A small image classifier, trained from scratch.
Model: 7.44M parameters, moe top_k.
Training: 14500 steps, batches of 384, held-out accuracy 33%.
Data: trained on photos of plants and fungi (iNaturalist), 45211 training examples, 123.2 epochs.
Rows from block 6 of a small image classifier, named by matrix and row number. Rows with one number within an expert belong to one neuron, the router's apart. Each number is 500 + 25 x the weight over its row's rms, rounded and kept within 0 to 999. All counts start at 0. Numbers have three digits each.
Before each expert's rows are labels from the 100 images, of 14848, where the router gives the expert most weight on average: "colour at peak" is the nearest of a few named colours to the mean colour under the peak; "place" is the part of the image that holds the peak. Only what is clearly more common there than usual is listed. The data: photos of plants and fungi (iNaturalist). In brackets: how many of the 100.
# router: router (model.blocks.6.mlp.router.weight, 4x384, trained with AdamW), inputs 192-383
# up: expert up (model.blocks.6.mlp.up, 4x192x384), inputs 192-383
# down: expert down (model.blocks.6.mlp.down, 4x384x192, transposed), outputs 192-383

# expert 0
colour at peak: brown (64)
place: centre (70)
router.0:510540569482507464518534463509511476474507474526497467468467488553532493534518512506486522501491485550463488505493474512479529506494538523523527490496465481496511527508514489488494486492516482501500503485502484513513459500478478494483470512521495481499479473456473494533486526461517456483500521491516516527474540481500468539452469529515509498514510513508487482456494507479508465478523504529455508517509501522510475563471492522498524521501504486483487505499521486519495526508539533450507510487503480465486508493500554466522491498510502478523505465494455522490521476468502460530
up.0:505500500576577500570500500500545500500500490500463500500500500572500500500451500500560500460500464500500500500502500500500500500500486520500500500500500500495500500500500500475500534512508500539549500500500500500500559500500401500500505490500500500566500500500500500500531500500500500500500500500500500500500500500500500500475532500480500500506500500500538500500500500445454500500486584500500488500500500500472500565510500500500579500500500500500500500500500500500500500500500486500523500500500500589500500500500489500500588500500500430500509500500500500519500449443527500500
down.0:500500500500500500500500500586500500500500452507500500398500500500500500500500500500500500500500500500500500500500500539500500500500500500500500500500500500559500500498500456487500500500539511500500500500500500500500500446482500500443500488500500500500514503500500575500537500500500513500500578500500500500500500500500500500472500447538500506500540557500500500500500500545500500500500514500500575469500500500456500500500500470500490500500500500500514499498500500500414472500500453500500500500500500403500500413500500500500468500420407536500500500500498500449555500500500536500
up.1:594495500500526500500565515500497500495500500500500456485500487436498510500555500500500500435535500500500500545569500525500500500500536500500500500500500500523500500500500500450500500535412497500500500500500500500497500500552500500562500470514500508500500500500500500523500500500500502500500488500500500500500500500500469500500500500513500547500549500500512436500500500500500500500500481437500500511500500500500500500464500522500500500500493500509500500500500500500491500500500500414500495558500473500500500540535536500500500500500563511500500563500529500500446461500500500583
down.1:500500500500500493500500453478500529500500500500500500500509500500500513500500500500500495500500500500500500425500500500500500500500500500500557500445500527500500500500500500500500500488511500500520500500535500500500500532445610436512485500484560500574500500500500500500500500470500521500568500500500500500500513500518500500500500500500500500585500500472500564500500500500500484440500500500500500500403500500500500500500548500500500500500485500500500521500500562500500543505425500500500500500500500500500500431500500500500500500477500500500519561500500500500500500500500500500
up.2:500500500500500500482500500500500500551500426538500500500500500500500500500500500500500500500505580567500562500482486500500500500500498500500500472500511502525482500470500500500500500500532500500500538559484500500433500500503500500467500500548500500500495500500500473500500500500500500500487482500500500500500500500482500500500523402500519500522500500500500500500500500500500500500500532474500500500512500622500500502505500500450500500500500500500500412500558500500500500500493532500500466476500500500487500500500465500429500500554559447500500500500500500513500500486500500500
down.2:500500500452500491500520500500500500500444511500500500500500500500500500555500614498476500500500500485500500500532500509500511500500592547506426500559500500500470500500457500500553500500500500500552500500533545500500485500500500500500442478500459500500500488431418500500500500522500452500500500589500500500500470500500500500500500500500595500500500500500500500500500500523500500500500446500428518452500525500470460500500500529500500547500500500568500515500500463500477500473513500500500500500500500500500500500500500494500500500500500501464500500500500500577500500500500559500
up.3:500464500500500500500598500500500500500500443505500500500443500500500500500512500556500500508500500500500500489564500500500500500500500481500545500500526500500500500500500500544469500504450477500500541500521456500500551500500500500508500500514472500500574500500500500500500569500500467500500500485500500500493500500500500607500500500520446500500500500440503479500410501477500500558512469500488500500415500500500538500500529473500500500500500485574500526500500480480500500556500532444457511494489479500500500500500508500442500530500500500488500431500500500500500500500543500500
down.3:500500500500500500501524500500528500581400500500500500500500521426500500500540543500500529500495519555500491573521500476495500500500500500473535489500500469500500514500500534499500500500402500500500500500500500500500500500500597500500500500500523500500500500500500566500500443538544500500500420500500500500469500500500500500500521554500500500500500500498500500525500500500500500500445500511500500550500500500577500500500560500455541500500500500497484500533500557442500508500500500500500481529555500500500500513500466500505500500500500500500500500500491500446473500453523500500
up.4:448500500500542500529517446459483500500539500556500500439555500500431500500500500464500500500500500419500444500500500500500500500500500561500500476500500500435501500500500500500517500500500500500500500465500500476463500549500500500500500467500500500500500500500389500500500500532456500541513500500500500500500500500482500500456500500500494500500500500500500500500531500500500500437500500500500500500500500500500500500500500500500511500500500500500500500500500500477464452447500500500500500574500457500556539456497493500547500500500490500500500500500500500563500558546500454500
down.4:500500500500500500500561500471551500500500500500500500521500500517500500500496500500500513500500500500500508509500481481500438500500500500500523454500534500500500500500500500515500498500500480500500485500561407500500500500557500500500500500500500455497500500500500481496500500500500500519500500473500500500500500500500500422500500500606526479500500557500500500542500500500557500500533540519500500504500500500500500539500500500590460500500500463500500500500500500536500507500523480500500596500533500500512500508500500542497500570509489500449500500551500500500454454468500537500
up.5:561500500500500500440500500500489500482500500500500500500462546500500537478500500500500500500500500500500596500500500500500500476500500500500500500427500544529500500500454500500454415500515500500500500500500500500500500438500500428500576501420500500500420500507500531500500500500583500445500500500500457500500500500500482395500500489500469500500500441500500500500509494500500500500500447468500500500513500500488479500547500500500500500558465540500500559500500500495500500500545500500500550500437500500444500500500418500500500500500556500465475488500500500492500500507500500505
down.5:536500503500500544500500500459500500520534500470515500500480405500500545427549500452542500584500500500500500500500500428500564500500500464500500500500500500500500500500500541500491500500438500500500500500500486500500423504500500535500553500500465527500500500500428500500500500474500555500500500500500500500500516585500500537554500500541540500504500500500500506500500529500500500500508500500500509542500500500500500500500499532500500521500500500500500500442463500526447500500562500500500500500500500500500500540500484500453500500500489500500500500500562500500465500500435500500
up.6:500500508500500500442500500446500500500500516448490532500401514500500500500459460500438500500483500500500439500500563500545500457500500441500500500479500500564500547500500409500500500500500500500513500500500500524514500572500500495500500500500485500500453553500554521500500500500500500500500500468513500500500500542494500479500500500500500500462540528500500500573500500473547500577500494500500500500500500522616516517500500458466500500500500480514500500500547438500500500500500500500500500500426500500500500500500500478527500443493500496500500500500500500534505500500406500500
down.6:503500500450470487565500500500500500541500500500500500500500500500500502500500500500500500554539500500500500529500500500488500533437542500500500500500500500500500500602538554500500500564500475500500500500500500500500500500500448500449500583500500544500500500500500500500500500500500500500522500515500500500545500532537500500500524460500500500500454500459500500500500527500500523500500530530522468500500500452500500514500500454500475537531440500500524433500422500452500567500500500500586500500500500500500500500500500467500500500500500500599561500500500464500500500500500500509
up.7:500500548500561500569623523500500500500500500500500500486500500500500500528500500524500500500500452500500477500500500553533500500500432500500500500500500500500500500524526500500500500469500454420500500500500500500524516500500481560500500500500500500500500526416544480566496500500500500500500607500500500500500500500500500509500500500500500431500479500500500500500500500500556500500495500500500500435500541500500500500500500500500532500500464484500500570526489500457500500559500500500581500500500478500500500550500613500500500500500500458500500500467458500500498478500440460501
down.7:457556500500500456500428518500432500500500500500500500498500507502500500500500579500456500502500473506528500532500500500500500500500504500500471500500561500500507483500500500500500500500478500500500500543500517500500546500500500505500548500500500500500500478515500500500500500500500540500500491500500581500500500500500500500500500500465540454500500504500502521500478500500479549449500500549500500500500535500500534528500500505500500500500500500416450534500551544500436439546540500500500500500500500500521500500438502500405500500500500469500500566500553500472500500500500500499
up.8:593500500466500474500462500500500500500500500500500500449500500453500500452500500500500500500515500500500562500500500540500500499500500464500500500500500535487500500500556496500420546500439500603500500500500500500500500500500500500485500500500524569500435500500500500500500500461500500529517499500559500500477500500482500500500500532500525500500500500464500500500543500500500500500529500500500500500500478500535500502500454500500500500500500486528500475500506500500464475438500500520500470500533387500500449500498500500547500500500513500589500500500500500533479500500500477500
down.8:500500500500500500500500461500441458500500500505500500497500575500500500500500500504500479500500508500489500500529517494431500500507473500500500500500574500500500500505500571500500500500500450500418492500500500500500500386500421544500500577500500500428500500458500500500500573442501500500448500437500492543500500475489500474515500500500506500500500500500500500500500500500484461482558528500500457500499500553500539498500500500500500500500500547486500500500500541500500445423500500500500500490495500557500500500500500483500582544432557500515500500510500500500500500579500500500
up.9:500537500500487524500500500500500546501580494500500537500500500500500472500500448535500500500500500528500500523500545500500500500500500500500500500524500500522500500500500464518500500525500570530500500418481500581439500500484514500500500500500500500534484500527500449500500500500500500584500524500500484500595442500500500500500497451503533552500500500500500500500500448500500477500516479500500500494500602463500500534572500546500433500500500484500500527500500500500500500500500420500500500574500549511500500481452500500500500522500500500500500500500500469500500491500500500500
down.9:454500460475590500500500526500560500500500500500500527564500461500500444501500500500500500500458500500500593500500447500500500500500500500500435500500500500500475500500475500500500500500500500500500500473500500500500500500500500500500500500518500500500500500500533500500500500500500531523500430500453500500500500477546500500592500500500563500509500500500450500500500500500500500500500500512500508500551500500564500500500500509500500500544500500576519500463553507500462458500500500500500500500545500498500500517500500500500540553500512500406500500468574475482500500500500500500
up.10:500500500500500500500454528469549505485500500609524500500500500484500501500463500451500507500503500500500529500510500500462498500506500468500446500484469514563500500500500557500500500500500500500500500500500500500439500500500500500500500500500500500500500500500500500546464500500500478500500500487500500500497500500500500500500549500469500575500496500500458467461500500501500524500475515500500500502500500500500567482500497500473500457513500500506500479551500500500500500546500500519579500500554575435500500518500500500500500500500500500500500500500474500500418500500592500575
down.10:500535500500500500535500500500432478500500500541500500566500565500500500500500500456500535500500553500500500500500500500450500500500449500500547500500500500428500500500500500500438451500500500469569574500500500500500500446500564500500547500500500500487516454491500530527500500500500612500500556500500500511500500446440500500500500500500500500500467499438500500510500518448500511500481439500500500495500500500500509579500500500500500551500444500500500500463500500500500500500500500517558500500500500525500500500445500500500500470500452553500433500492500500493500500500500534500

# expert 1
colour at peak: grey (85)
place: top centre (40); top left (25)
router.1:496482482487523509486466524485524501504468485494513503533529530452494520443500485475480504464512518485516507535513498512487534517514509459477504480457519489514521457539471508485507518537461521497497486525453534511483510444450508436507501520507502583494493481467496500450481492487512489510523511514489458491475478516511551467483529467481470490462505475468522510512525492493528526487509519471538469454519514483468517503473489416490475507535499469483549500460499481492473521501530479536474474526510504467476477529534482547474489486489508526461457545504525499497500538513484495517
up.0:495500500500500500436500500500500500500500524500467500556492500500500500500500500500500500468500505538500500500521500500500510500574500507580541500500500500466500500500500471466500468500555533500500500500470500500500536500409500500500566500500495500535500500500500500500525500500500500500500500500500500500489500500500500500498500500561504500500490546500578437500491500500500513556500500500500541500500500500500500571500553500500592500524500500500500443500467500500500500500500500523500500473500500500540500500500544500500500500601500500500500558545498469568483431500500455500
down.0:462500500500500490500538500530500500500572500500500500500555500500500500500500525500500500500500500500500500500500500500500500503500500500510500547465521500500500546500500500423500508500500500500500563500500500500590500471485457500500500500500500500500500500500537500500500500500500500500466477535500500522500500500500500500500552500500500500500511376500569500512500508500500561500500528500500500500513507500551500483500500559529417500500500500500500500500500434519500500535500500453500500500500500500500500495500500500500500514500500480500500500519500567470487500500500458500
up.1:500500572500574500548500500500500500500500513451500500500500523500500500500500500500500416500447500500500500411500500498497500500579500500500500500500500500500461500500500500500500500500500470500500500500456500565500500500500500500500500499500500500500500500500479500500574500500500500578556500500500500500474553500500539500420500500475500535539500500500500500500497500500500496500500487461500525500500500500500570518500539500500500500500431500500500490500502433441415500500500500500500475500500500500500500500553500500469519500500500500500457500500432500562517500500500566500
down.1:500500500500500500490500448465500509500504500500500500447500500500544500449500500439516500481500500500500500500500500500500500458500500500500500500500500500500500500500389500500500421500502500500500518500574500500500500569429500500500500500500463500556500509500500500500500500514500500500500544500500533500500500500500511500500423500495470500449539500500500491500500500469500448514500500564500500500500466507489500500500500500483500496500461500538500500425500452500500500500470500500500500500500500451500428520500500500500500500500566537570439500500500500500500550532586500500
up.2:500500500500500500500500430500500500500500500500500500500517500500500500500538500500598517500532476500529500500500552500500500500500500522493500500569500500500500500434500500500476468500500500500500555507500500500500500547500500500406563500500500500526479500500500500517500452461500500500500500416500458500500451500500500500500500490500500460490500446500500500500500500499500500500452449500500500500521500503500500500500512500446500500500500500600500500509500532500500500482500500500500450500467500491500500449500462500500500537500500475500451500500500500500500600500500591500
down.2:500486500500497504500500500500500500500500500571500510541500500500500500414587500500500500500605500518532500500500500500547479500500500500500500500500500500500509500500563422500500500500500500500583500500500500496500531602587500500500500500500474500500427500501500490500424500500515417500470500500500500500500500500500500500500500500500500620449500540500429529500457500471539500493500500500500544500477500500546550500500515500500500510500500500500589500500500500500500500500500500500500500500527500500500500500480500500500500500500500500500500475453500430500486495500500500493
up.3:457518500576460500517500500500475500500500494500500500558500500500500558397500500500565533500500500471513500500500500500542500500500500500500500500534500500500500500500500499500500500500471500500500570500492500500500500500500500500500500500500500500533500500532500500500500530500500500500500500500450500500500500500500500487500565500528500554500545500423500487500500500604500500500500443500500485537500500460500500500500483500500500500500500500462500471470469500500500500525500500475376500500500483500520500500460500500500500500500500470476527500500545496518500500509500500500
down.3:500500500500500500500500500455500500500500524464500521500500500500497500493486500475500435435500500500500500574461420472500475500500500500500500500456500472604500500463500500500494500543500500500500500500500479500500485500500500500474500500545553500500500500500500442500500512500500500500500500531500500459500555468440536500495500500500500500500500494500500526500500577500500500461542530500500500500500500455478500557543500436500500500500500500517500550500500500500464425467489500500545500500500523500500526500500446500500463500499500513500500500500483487500456561500500467500
up.4:500481500500500570500500500455500500500500500500500500557500453500500500500500500500500500516500500500500500493500500500500500500500500500451500500580544500500500500505438544500567580500566500500500500500510456500413500500500500500500500500500500564500500485519500544500500500572500500585500500514476500500500500500500500568500526538500499500500500522475500500500500538492500463500500500500461500500500500500543500500495500500559410500438504500500500516500476500563500500500500500500500500500460529500500500500468441435519500500577500500500552500500473536500511500504500500500
down.4:441500467542500500500512500500500500500500500500500500500500500500500493523500500500500500500500500500500510500550500488500517510542500500500513427500523500500500500456500506500469500500500500500500500500500500500500500500500500493500561500499592500502500500500500500500500500453500463500517500500500500500500500557464500500500500525426500442553519418434500500413500495500549536500500500521500500500488500519467500500486439500500542500468500424500500500564500500500465500449463474500500500500500500505526500500382499500500500500500500500500500430494556500500452500563500488500
up.5:500500485500500500500512500500500500411500500478500500500500500500531510500500500500500500500500542416500544500500576500546500500500500500500500439484500484500500500500500500500500500500500500500465500500500500440470500500500500500474500500500500500526532500500500500500500500500511500500500500500500500500500500546499500573500500500500500582500500502500500500479534500524500500500500500500500580500500500500494506500500472500485500500534467505500500500546500500500500500553500500500438500500500500469504500514500571500500500500387448500500493641500455416538500500535500482470
down.5:513500478500450500440500500500458500500500500500500500500500495500500530500500500500500500558500500500500500500500500500500500500500500500549500500500500500549500482500500500557477460500500555500500500500500500500500500500458500500511500437500486500500500500500547500489500500537499500500500500529525500500500493471500500500500491500500500500500500500474487479500526500544458500500500546500500512500538578500500519520500521466500500500500500500500500500500518506424500500500500500545500577500590500500528500439507500537500500500500542500500496500523500500500500500500482500500
up.6:500500502500551500500500513500500553500500448500500456500500500500500500500447500500523500542500500500500413517500461500500500500500500500584500500500397500500575500500500500500500508500500500537500500500513500500505500500500500500500442500496561514504500500474486500500500500500500446500464500500524474500500500520500500500500500500500500500500500500607559500500539500500500539500498500500500500500464479505500476534508500576500500501455500500500500500500500500567500500500576500500500500511500500487457500500512500476589485500563500500500500500435500560524532500500502500564
down.6:500500500571500500500500456424500461469500469486553500500500440500500500500494500500500500500500500500500485517500500500500500500500521487500469500500500500500500467500500500500508500500500592500500500500500500449458500500500500500500588500500500531434500500591500500500500500519500450479500500500500445500500500500500500500500500500500530499500500500500538500500500500500500500549566500500500500500588500500500525595500500500500500500500500472500438500500500551500500500500500500500500500500500500500500500437502500500535554500500500500553500500520500500500500500487500500500
up.7:500500518500526500500471459556500500564500500500410500500500500500500500500500500500500500500500500548500500500500500473500500500482448582500500500500500500500524500500500532562426574500401500500432500480500544500544500500500457483500543500500446500500560542500500500537500500500500500500508500500500500500500500570500500500500500522500500500500500500500500500541500500510500500500500500500500500500500500500500439500500500500500540500500500565500500572500500560557500500544460505500500500447500500500480500500500500589503500506500500469500517500500500551509500500561551500500
down.7:504500545500508623500500500500529500458500500500500500521544500545500500558500500500500500500500500435500500500500500547425500500560500500500500500500500500500451500500500500506500500500500500500570500523500464500500500500537546487500500500500463500549500500454500455539449542474546500500530500500500500447461525500500460500500500560500500481536430491500500425500500500533526500500534563500500500500500500500500500517526500499432500474500500517500500500416500500481500500500500505500500497452500500412507506500500500500500500500500554500500500500500500500528477500500500541500
up.8:500558500500535555452500500500500500500500500500500500500500500570500471500524500517500500500500500500500539411500500500500500538500500559500485435500500500500500500476500500500500500500500442500409500500486500500541497495500500500458472520494500500500546477500431500496522500500500457500500419500500500442500500500489500520500456500557500500477528500500459500500500484500500500550500500500537500500598500500500500437500500500526500575535511500521500500500500500539500500500476560500500500500588500431500489500500492500500500500500500500500500500500500592500500500500500500500
down.8:500468500500500492521500500500500500500500417500500500437500462500500511500500500500500500462465500555500500500489500500551521501500500500500541493500500500500500500500500500538475564500500500500500500500517511500500500500518500500500500500500500560500503500500517500500500500500530500490463500500500500500500588578500500500441500500500500500500500540518500500500524485527500437500508500503500442451500500500500500477500500425595500500455553500563500500452500527422500500500500500500481432551500500457500500500500546577500500500500500503500500500500500500500426500500500406500
up.9:500500461500500500500500500500500500500500500500500542500500500391570500500500520500500500500500522500500500500500500539500572500470500500500489500469521500500500500500500545500441539500500500528571462471500520500500478500500500500500500500500500500482389572500500500520474500428485500500500500500500500500500553500500574500500500500500516500500500500500500500549500500500500500500500500500500539500503493441500557544500500500453500500502570543500500500507496501500401453500524481500500500500500500500500500435500550500500556500500459500500500500500500500500500473500500500500
down.9:452436436500500500500500500500447552500482500500488477500486500500500500530500500500541500485500500500500500500500453517472552418500490500500500500500458420549500500490500453581500519500500442500444552500473500471500500500500500476500500500500500450500500519510500576500500500500556500500444454500500519580555500539560570500442500500500500500500500500500500500500456500500533500500500432500500500582500500500521437500427500500500500500500500500549515500535500500500500500500473500500500429528539500500500500500500519500500500502500500500500468500535500500544500500500500500500
up.10:493500500500557500500500500500500450459503553500500500491500500500484500500464549500500500500500500475533440500511500500500500569500500500500500500430500480500500510500500500500551500532500500500500464445563500500500500500500462500500500500500523500500457500500447470500500500532500500443559454500500500500500500500500500500500500494500500500500500500500500500465500500500572500494500500500577496500500541416500500500500470500500500500500457500500500500500500500477500500500547591500500500500438563428500500500500500500500500500409500500500500500455500500500500500558500500500
down.10:500500500535500500500500500510530500505500538500500500500500479500500500500500500500500501500500528500500494500500500500500500491500500526500500500462500500500500500470500489500500500500500500500500532500405523500500500535500500500500513500500500500458500500500513500442500500439500562577500500500415439526500500500461500500500500500479500500509500555500500500500468434500500500500500476500500500500500500500500500500459500467500500500500500500500500500500500500500500500570500500500484540464500500487500500464500500500500500500525453450500500500500500500500500500500500500500

# expert 3
colour at peak: brown (61)
place: top centre (52)
router.3:543477489497486513501513544498496510529504509511514479515510491468476498529504481519565453511528524471551462479512510486498472487496468481535508515518508503472460559470455509527522474475477501493511472494507467532519518524535489498511478519496525492480502507539535493526543493539468545467468504495475506467505473511477456458531464495500508490484501490523538448477459525528490542553533479493525483523467481479505492437522536509482506470466502519528468475524476510491524473473467465508533501496462511531530499484470500473517505527531503460538499473527517495496492489517476508435
up.0:540418482490500500500500540500500461500500500500500500500500565500500500500500500500447500500500500500533500500500500500500500500500500500455500500500430500495558500500500500500534458485500500500500500500496570433500500500525503510562500548500500500514382496500500500500500500500500500500458465500500501600500459500448500500500500500500500500458478500500500569500557500501500500430460500457474500500500500500562506500500528516500500487500531500500500525500500500414500500504500445500500500520547500500500531500500500467500500500500464540473500500459500500497500446503500500500
down.0:500500500465500500545500500446443500500500500500500500481500500500500500527500500500500500547500470500500500500500500571490500500468500500500500500500500548500500546500480573500500475486500493500431500500478449500500500500514500500469541535500535500500500414500514500548507500500500500553500500500585450500500500500550511516509500478500461500428500480500500500500505500500500549500500500500500500500500477500500479465500534500500438500495461500500500500500500500500500500430500500547545500500491476500500500500443478500500500500500529488500525586500487415500480568501548500500
up.1:500500500513480500471500500483500500500500500500500538500500500500438552500500405500500575420500500500500550500532500500500500500500500500519550500500500500523500500500500500515483500500500500470500500500500500500494500500539500500500466500500489500500500500500527485473553500500500500500484500427500500500510473545500578500500500500500519500500500500500465500511500500500500573500500500485500500500500500500500474500500532500500500500500500500500481500500459500462500500500499561500500500500531500500515500500500500500447505567500500500541500500500500500500500500460500556500
down.1:500496500500500500500500500500474500500500520582500519500500494561453500424536500501500500467497500500569500433500500500500500500500500570552500500500500500500500500500492500556529459500510537501500482500579500500500500500500500500500500400500489471500500500593500540446577500500500436500500500500500477500495493500503500500500500472555500523500500500500500500500500473500500500500522500500500500461500500500500477492437500576500370500496500517540490500541500500500507500500500500500500500500500500500500500500500500500440500553500500477500500505500500500565500500603500500500
up.2:500464451500500599458434516500500466500500528500500512500500500500500500500500500500500500522512500500500573500500500500580484500500500500500500500500500500500500453500512500500507500500500500500483435500500500500506593500500500584500500500500523469500500500500500516500500500571492500500500500500500500500500500480538500500481500522500500500503552500500500500500570500500500500500472500500500500500500500500500500500500500500500539469500508476500500500504500505496538500500500500470500500500527507566411500500500500500500500500500573458439500500496500500576500500495522500500
down.2:484500500500500500500500500500408500500500500500494500452500535549454500500465500500500500576466500500500500500543500500500500500554466491500500500500458533433500551500500500468500500500474574504500500500500523500500496486500472429500500500500500500500542500500500500500500500500517500448500561500500428452519500467500500490500500500507500500475500423466495500500500500500385500500530500500500500500500500500500500500500500500500500606500445500451500500500500500526472500529500493500500500500500500500540500500500500500500430500500407500557530469500500500500532500500500500500
up.3:484549500500500557500500466500570500500457460470500500488500500500500500500500500500500520424533500554500500535500500361499500539469500500500500500500455500517500544500500500500500500500500500477500500500471500500500492453507500500500500498500500500489500500500529500500500500500480409467500500471500491500497500500500500500500500500500375500449500500500500500500500500500500466571500500444500516471494548500600500500500500500491500479500500539500441500467494500500500500500500500500500538422500500500491500554500500500500500500500500503500500500524463500500500552500500500500
down.3:500500500568458500426500500534464500478500611424425500516500500500567500500500455500534511500418582427500500500500485549500500500500500384500436500500458500500500500522500500500442500500483500500500490500558500500500500546500500603500500500502500546500500500500524500500500500500500500534436500500532500500500500500498500500500500500500500500500500500500535500500500500500500500524500497500500500500500539500500500500500568471500500500500500471500500516500571500461500500500500509500500500500500500500500469500500445471500500500555470500500500500470455532500500500595481500500
up.4:469500454500473500477531548500500500471500500500500500500545555500488500500500500500500500424500500500433472511500500500500500500500500539500567500500500500500500500430533484500500500500500500502500500500500500432465500500500513528500500448500485588500500500466500496500500500500500528500500497500500500500458500500500557478608500500500500439479500500518502476500500500500591513500500449500500551500500500500433447500500500500521486500500500500467490500500571500500500500492572500553500500500500500500500500613500500500500500538500520502500512500500500500530500500500500500500
down.4:500447500500500518500486500500500500500500500500467494500443500500500500500500534500500429542497510500500500525575500590585500500500526500500500500500500500448500500477448500529500526498500500500500500500500500500500500475500500424500500500500500523500500471462500490561453500500500522436500500481500500500500468500466500500552500500469500500518500509500500500500583500500500499500500507473500451500500500500500500553484500500474500500500500478500500551500500500422469500564519536500500500500500500500500500436500500500500500500500500523500500500500569500466500495500549535500
up.5:500491500500500500500413520500500500500436500500500500500500500489500500500500500504500500540500500421500500500500500479500570500539500500546500500463500500500500500500500500500500573500500500500500500438500500500500514500500500500500500500521500500492503500500500500500500497500446500500459454539500500500500500500500500459500500475492491500500500536500500500500434500454500500500500431500500500500514500500500542500500502500500500500500500500428500500500528500500522464500558500500500481500433500525494500500500500500500500500500500500500500500491500500500500500549548500500
down.5:500500500500500444595482500500473548558500550447500500500500482500500500500500500459476503500500568500500500500500500524500500500500500500500500500500500500555546500472500500500500500477467454500500500467428500500473500500500502500556500434470500553484500547546500449527447456418500500488500500500500500500500500514500497500500500474500500585485500500417500460500500539500548500500500500500500500500541500464500534500500500553479549500454500500540500500500500500500500507521500500439500500500500555500500500500500500521421460516577458500500500544539500500500500500500510500500
up.6:534500500424500500457500391500500451506500500500500432500537466500500500500500500500572460500528500500500487500500500471500500500500500491461582500463500500500500500500500500500500500500500500488500500448417553468500500500500530500500500452500500597500500500500500500500500500435500500500500500520500462500500529500498500500500500500500461500532489500500441500517500500546500500500520500500489500570500500471500491500500492500500500500500500566500500481496500500500500500524500500500500454480500506435491477500466500500500500500454553500500500500500560500500500500500473500500
down.6:500500500500500500500547500500500424543500500500500500500498500500500494500471500500500485500527558500500542500500500532500546500435500500522500500500500500523500500500500481562500500500517500518500500500500500500468500500506500500500500500500471500500500500500504500500500539475500500517500500500442538500500490500529500500475500470500500500500500500500500483450500500500500486500513556506500472420500500500403500500500585500500493452500533500506500500500500500500500564500500500500500500500500500500524469500570513500500468543455500500430466500520548500582500500464530500468
up.7:500500500500500498500532586500488525500500448500500500554500500500474500500511500500500500500500500476500500552500500481543500500526399500577548500500500500500431500499500500500500500500500500500500486500576500529500500461500500500500500500495500500500500500500539500493558500500500500500500500511500500500500500500500500500504500448500463438525500471500500500500500500500500510500500500500518500500443452500500500500500500465500539500500574500500500500500500500421500500562500602500500500500504500526500570438541519500500500472500485500500500500500500500501500500500500448476
down.7:524562500500500436500500524500500532492541500500500500546500500542500500500500542500500457519500500452500517500500500500522483530500500500500500545500504500500539500500500500469523500500500500500500500500500500500500500500500500500500500500489500517516504500500500443562500451493500468500500500509409500500408500500500456500500555500500500500472500549500500500500505500463500500500500511500500500500500533500578551500500505557533448500500500500500468500543474500548500471536500471500561500500500500462460500450500500574500500477500500525500500407500500500519500500500500500500
up.8:500500500500500500547440500500500499418432520526500500500500500526542500554500500500500531500500500500500474500500500500500537500427500500500500559500500388567500538474500500500500500554500500500500500500500500500528500500492477500500500500447526500500500500500500500523500500574500500500443493500500500481500500500546421506378500449500463500500500500500500500500549500500500498500500497510500500500427500500482500516500500500500500500500500500529500500500500528500500500500500500500500635500500500500500458470500500515500500500500500500538500500500548448573500500430499500500
down.8:500500500500500534500500500467500500500522522435500436500500500496500500500500544527500500500500490547500500500500514391500500500494500500500500500500500508500500543500500500500500500484500553500500520500500500500500500500509575565500500500500500500500500553490431554500431508500500500507500500500500500500498500500500500500500502500485406500500500500500500443500500500500500500483487553523500500500534500500500500482500505500543500500500465500462500528500500500460500500534493478500500500454500500526436500452540500500500500479500500500500540500500500481458504500461500475574
up.9:442500500500500500495500500500500500500517495500500500500500500500500504541500451500500467500500500500500500500565500449500500500500468500500500416500500500500500500500528500500566500500500500500500500500500500500500416540495500500500500500500553500500525500500500500500526500500500500500500500500500500500500500500500500500500470500500462500587429511500500500511500500500500500527500564500565500500581500500500475500495540500500500500425482467500500500500500500549500500500500542500500500492500500500500500500446500500500562500557500500500500500490500500500500500562500500500
down.9:500408500500451500500531500500477500500500500500500437500500474500454500500500435500506426500524500500500500500500567500539500566500500500500500500500500500515500472500500500500464500510500456529500556500554490500500482500504531515552500467500500498500500500516500427500500458535585500500500500500500500500500500500500500500507500500500500500500512500500500551500464500500500500500504559500500555500500500500567500500500491526500500511500500500500500456500500500500500500500500500500452500500531500500500509412500500500500459466500574500437500412511500500500579522576576500500
up.10:500500500500513575500500457500439442500500500500500478500467473500500541500533511495419500500500486456581505458500529500500500430432500500500500500456436502500584500529500500500500500500500491500500500500478500500503500544500467488471500500500465500500500500500500500500500500496500509476442482500500500500500510500500500488583467496500500500500500500500500500525478500500515567500500500500500500500534500624500500500500536500518500466500500517500429500500500530500528500500500500467500500500463500500478464469500548500500500500500500438536543392611500500500540500500500567500
down.10:500500500500500413500585464500624500500499500500500500464500500500511501567476500500500422469500500500572500560500500500441453457500500500529492486500500427446500534500500500500500500500500524500500500491499500519500500500500500500500500500500487500500500500500500500500500500462500537484500460500494500500500500500500500500500500500500500500489483500500500526500500500500500500488500500500528500500489500500500500500500500500500500488500500549453500500500500500500500500500500500500500485500500500500500500500500568542573500500500500544500542500500500540536488504500500455535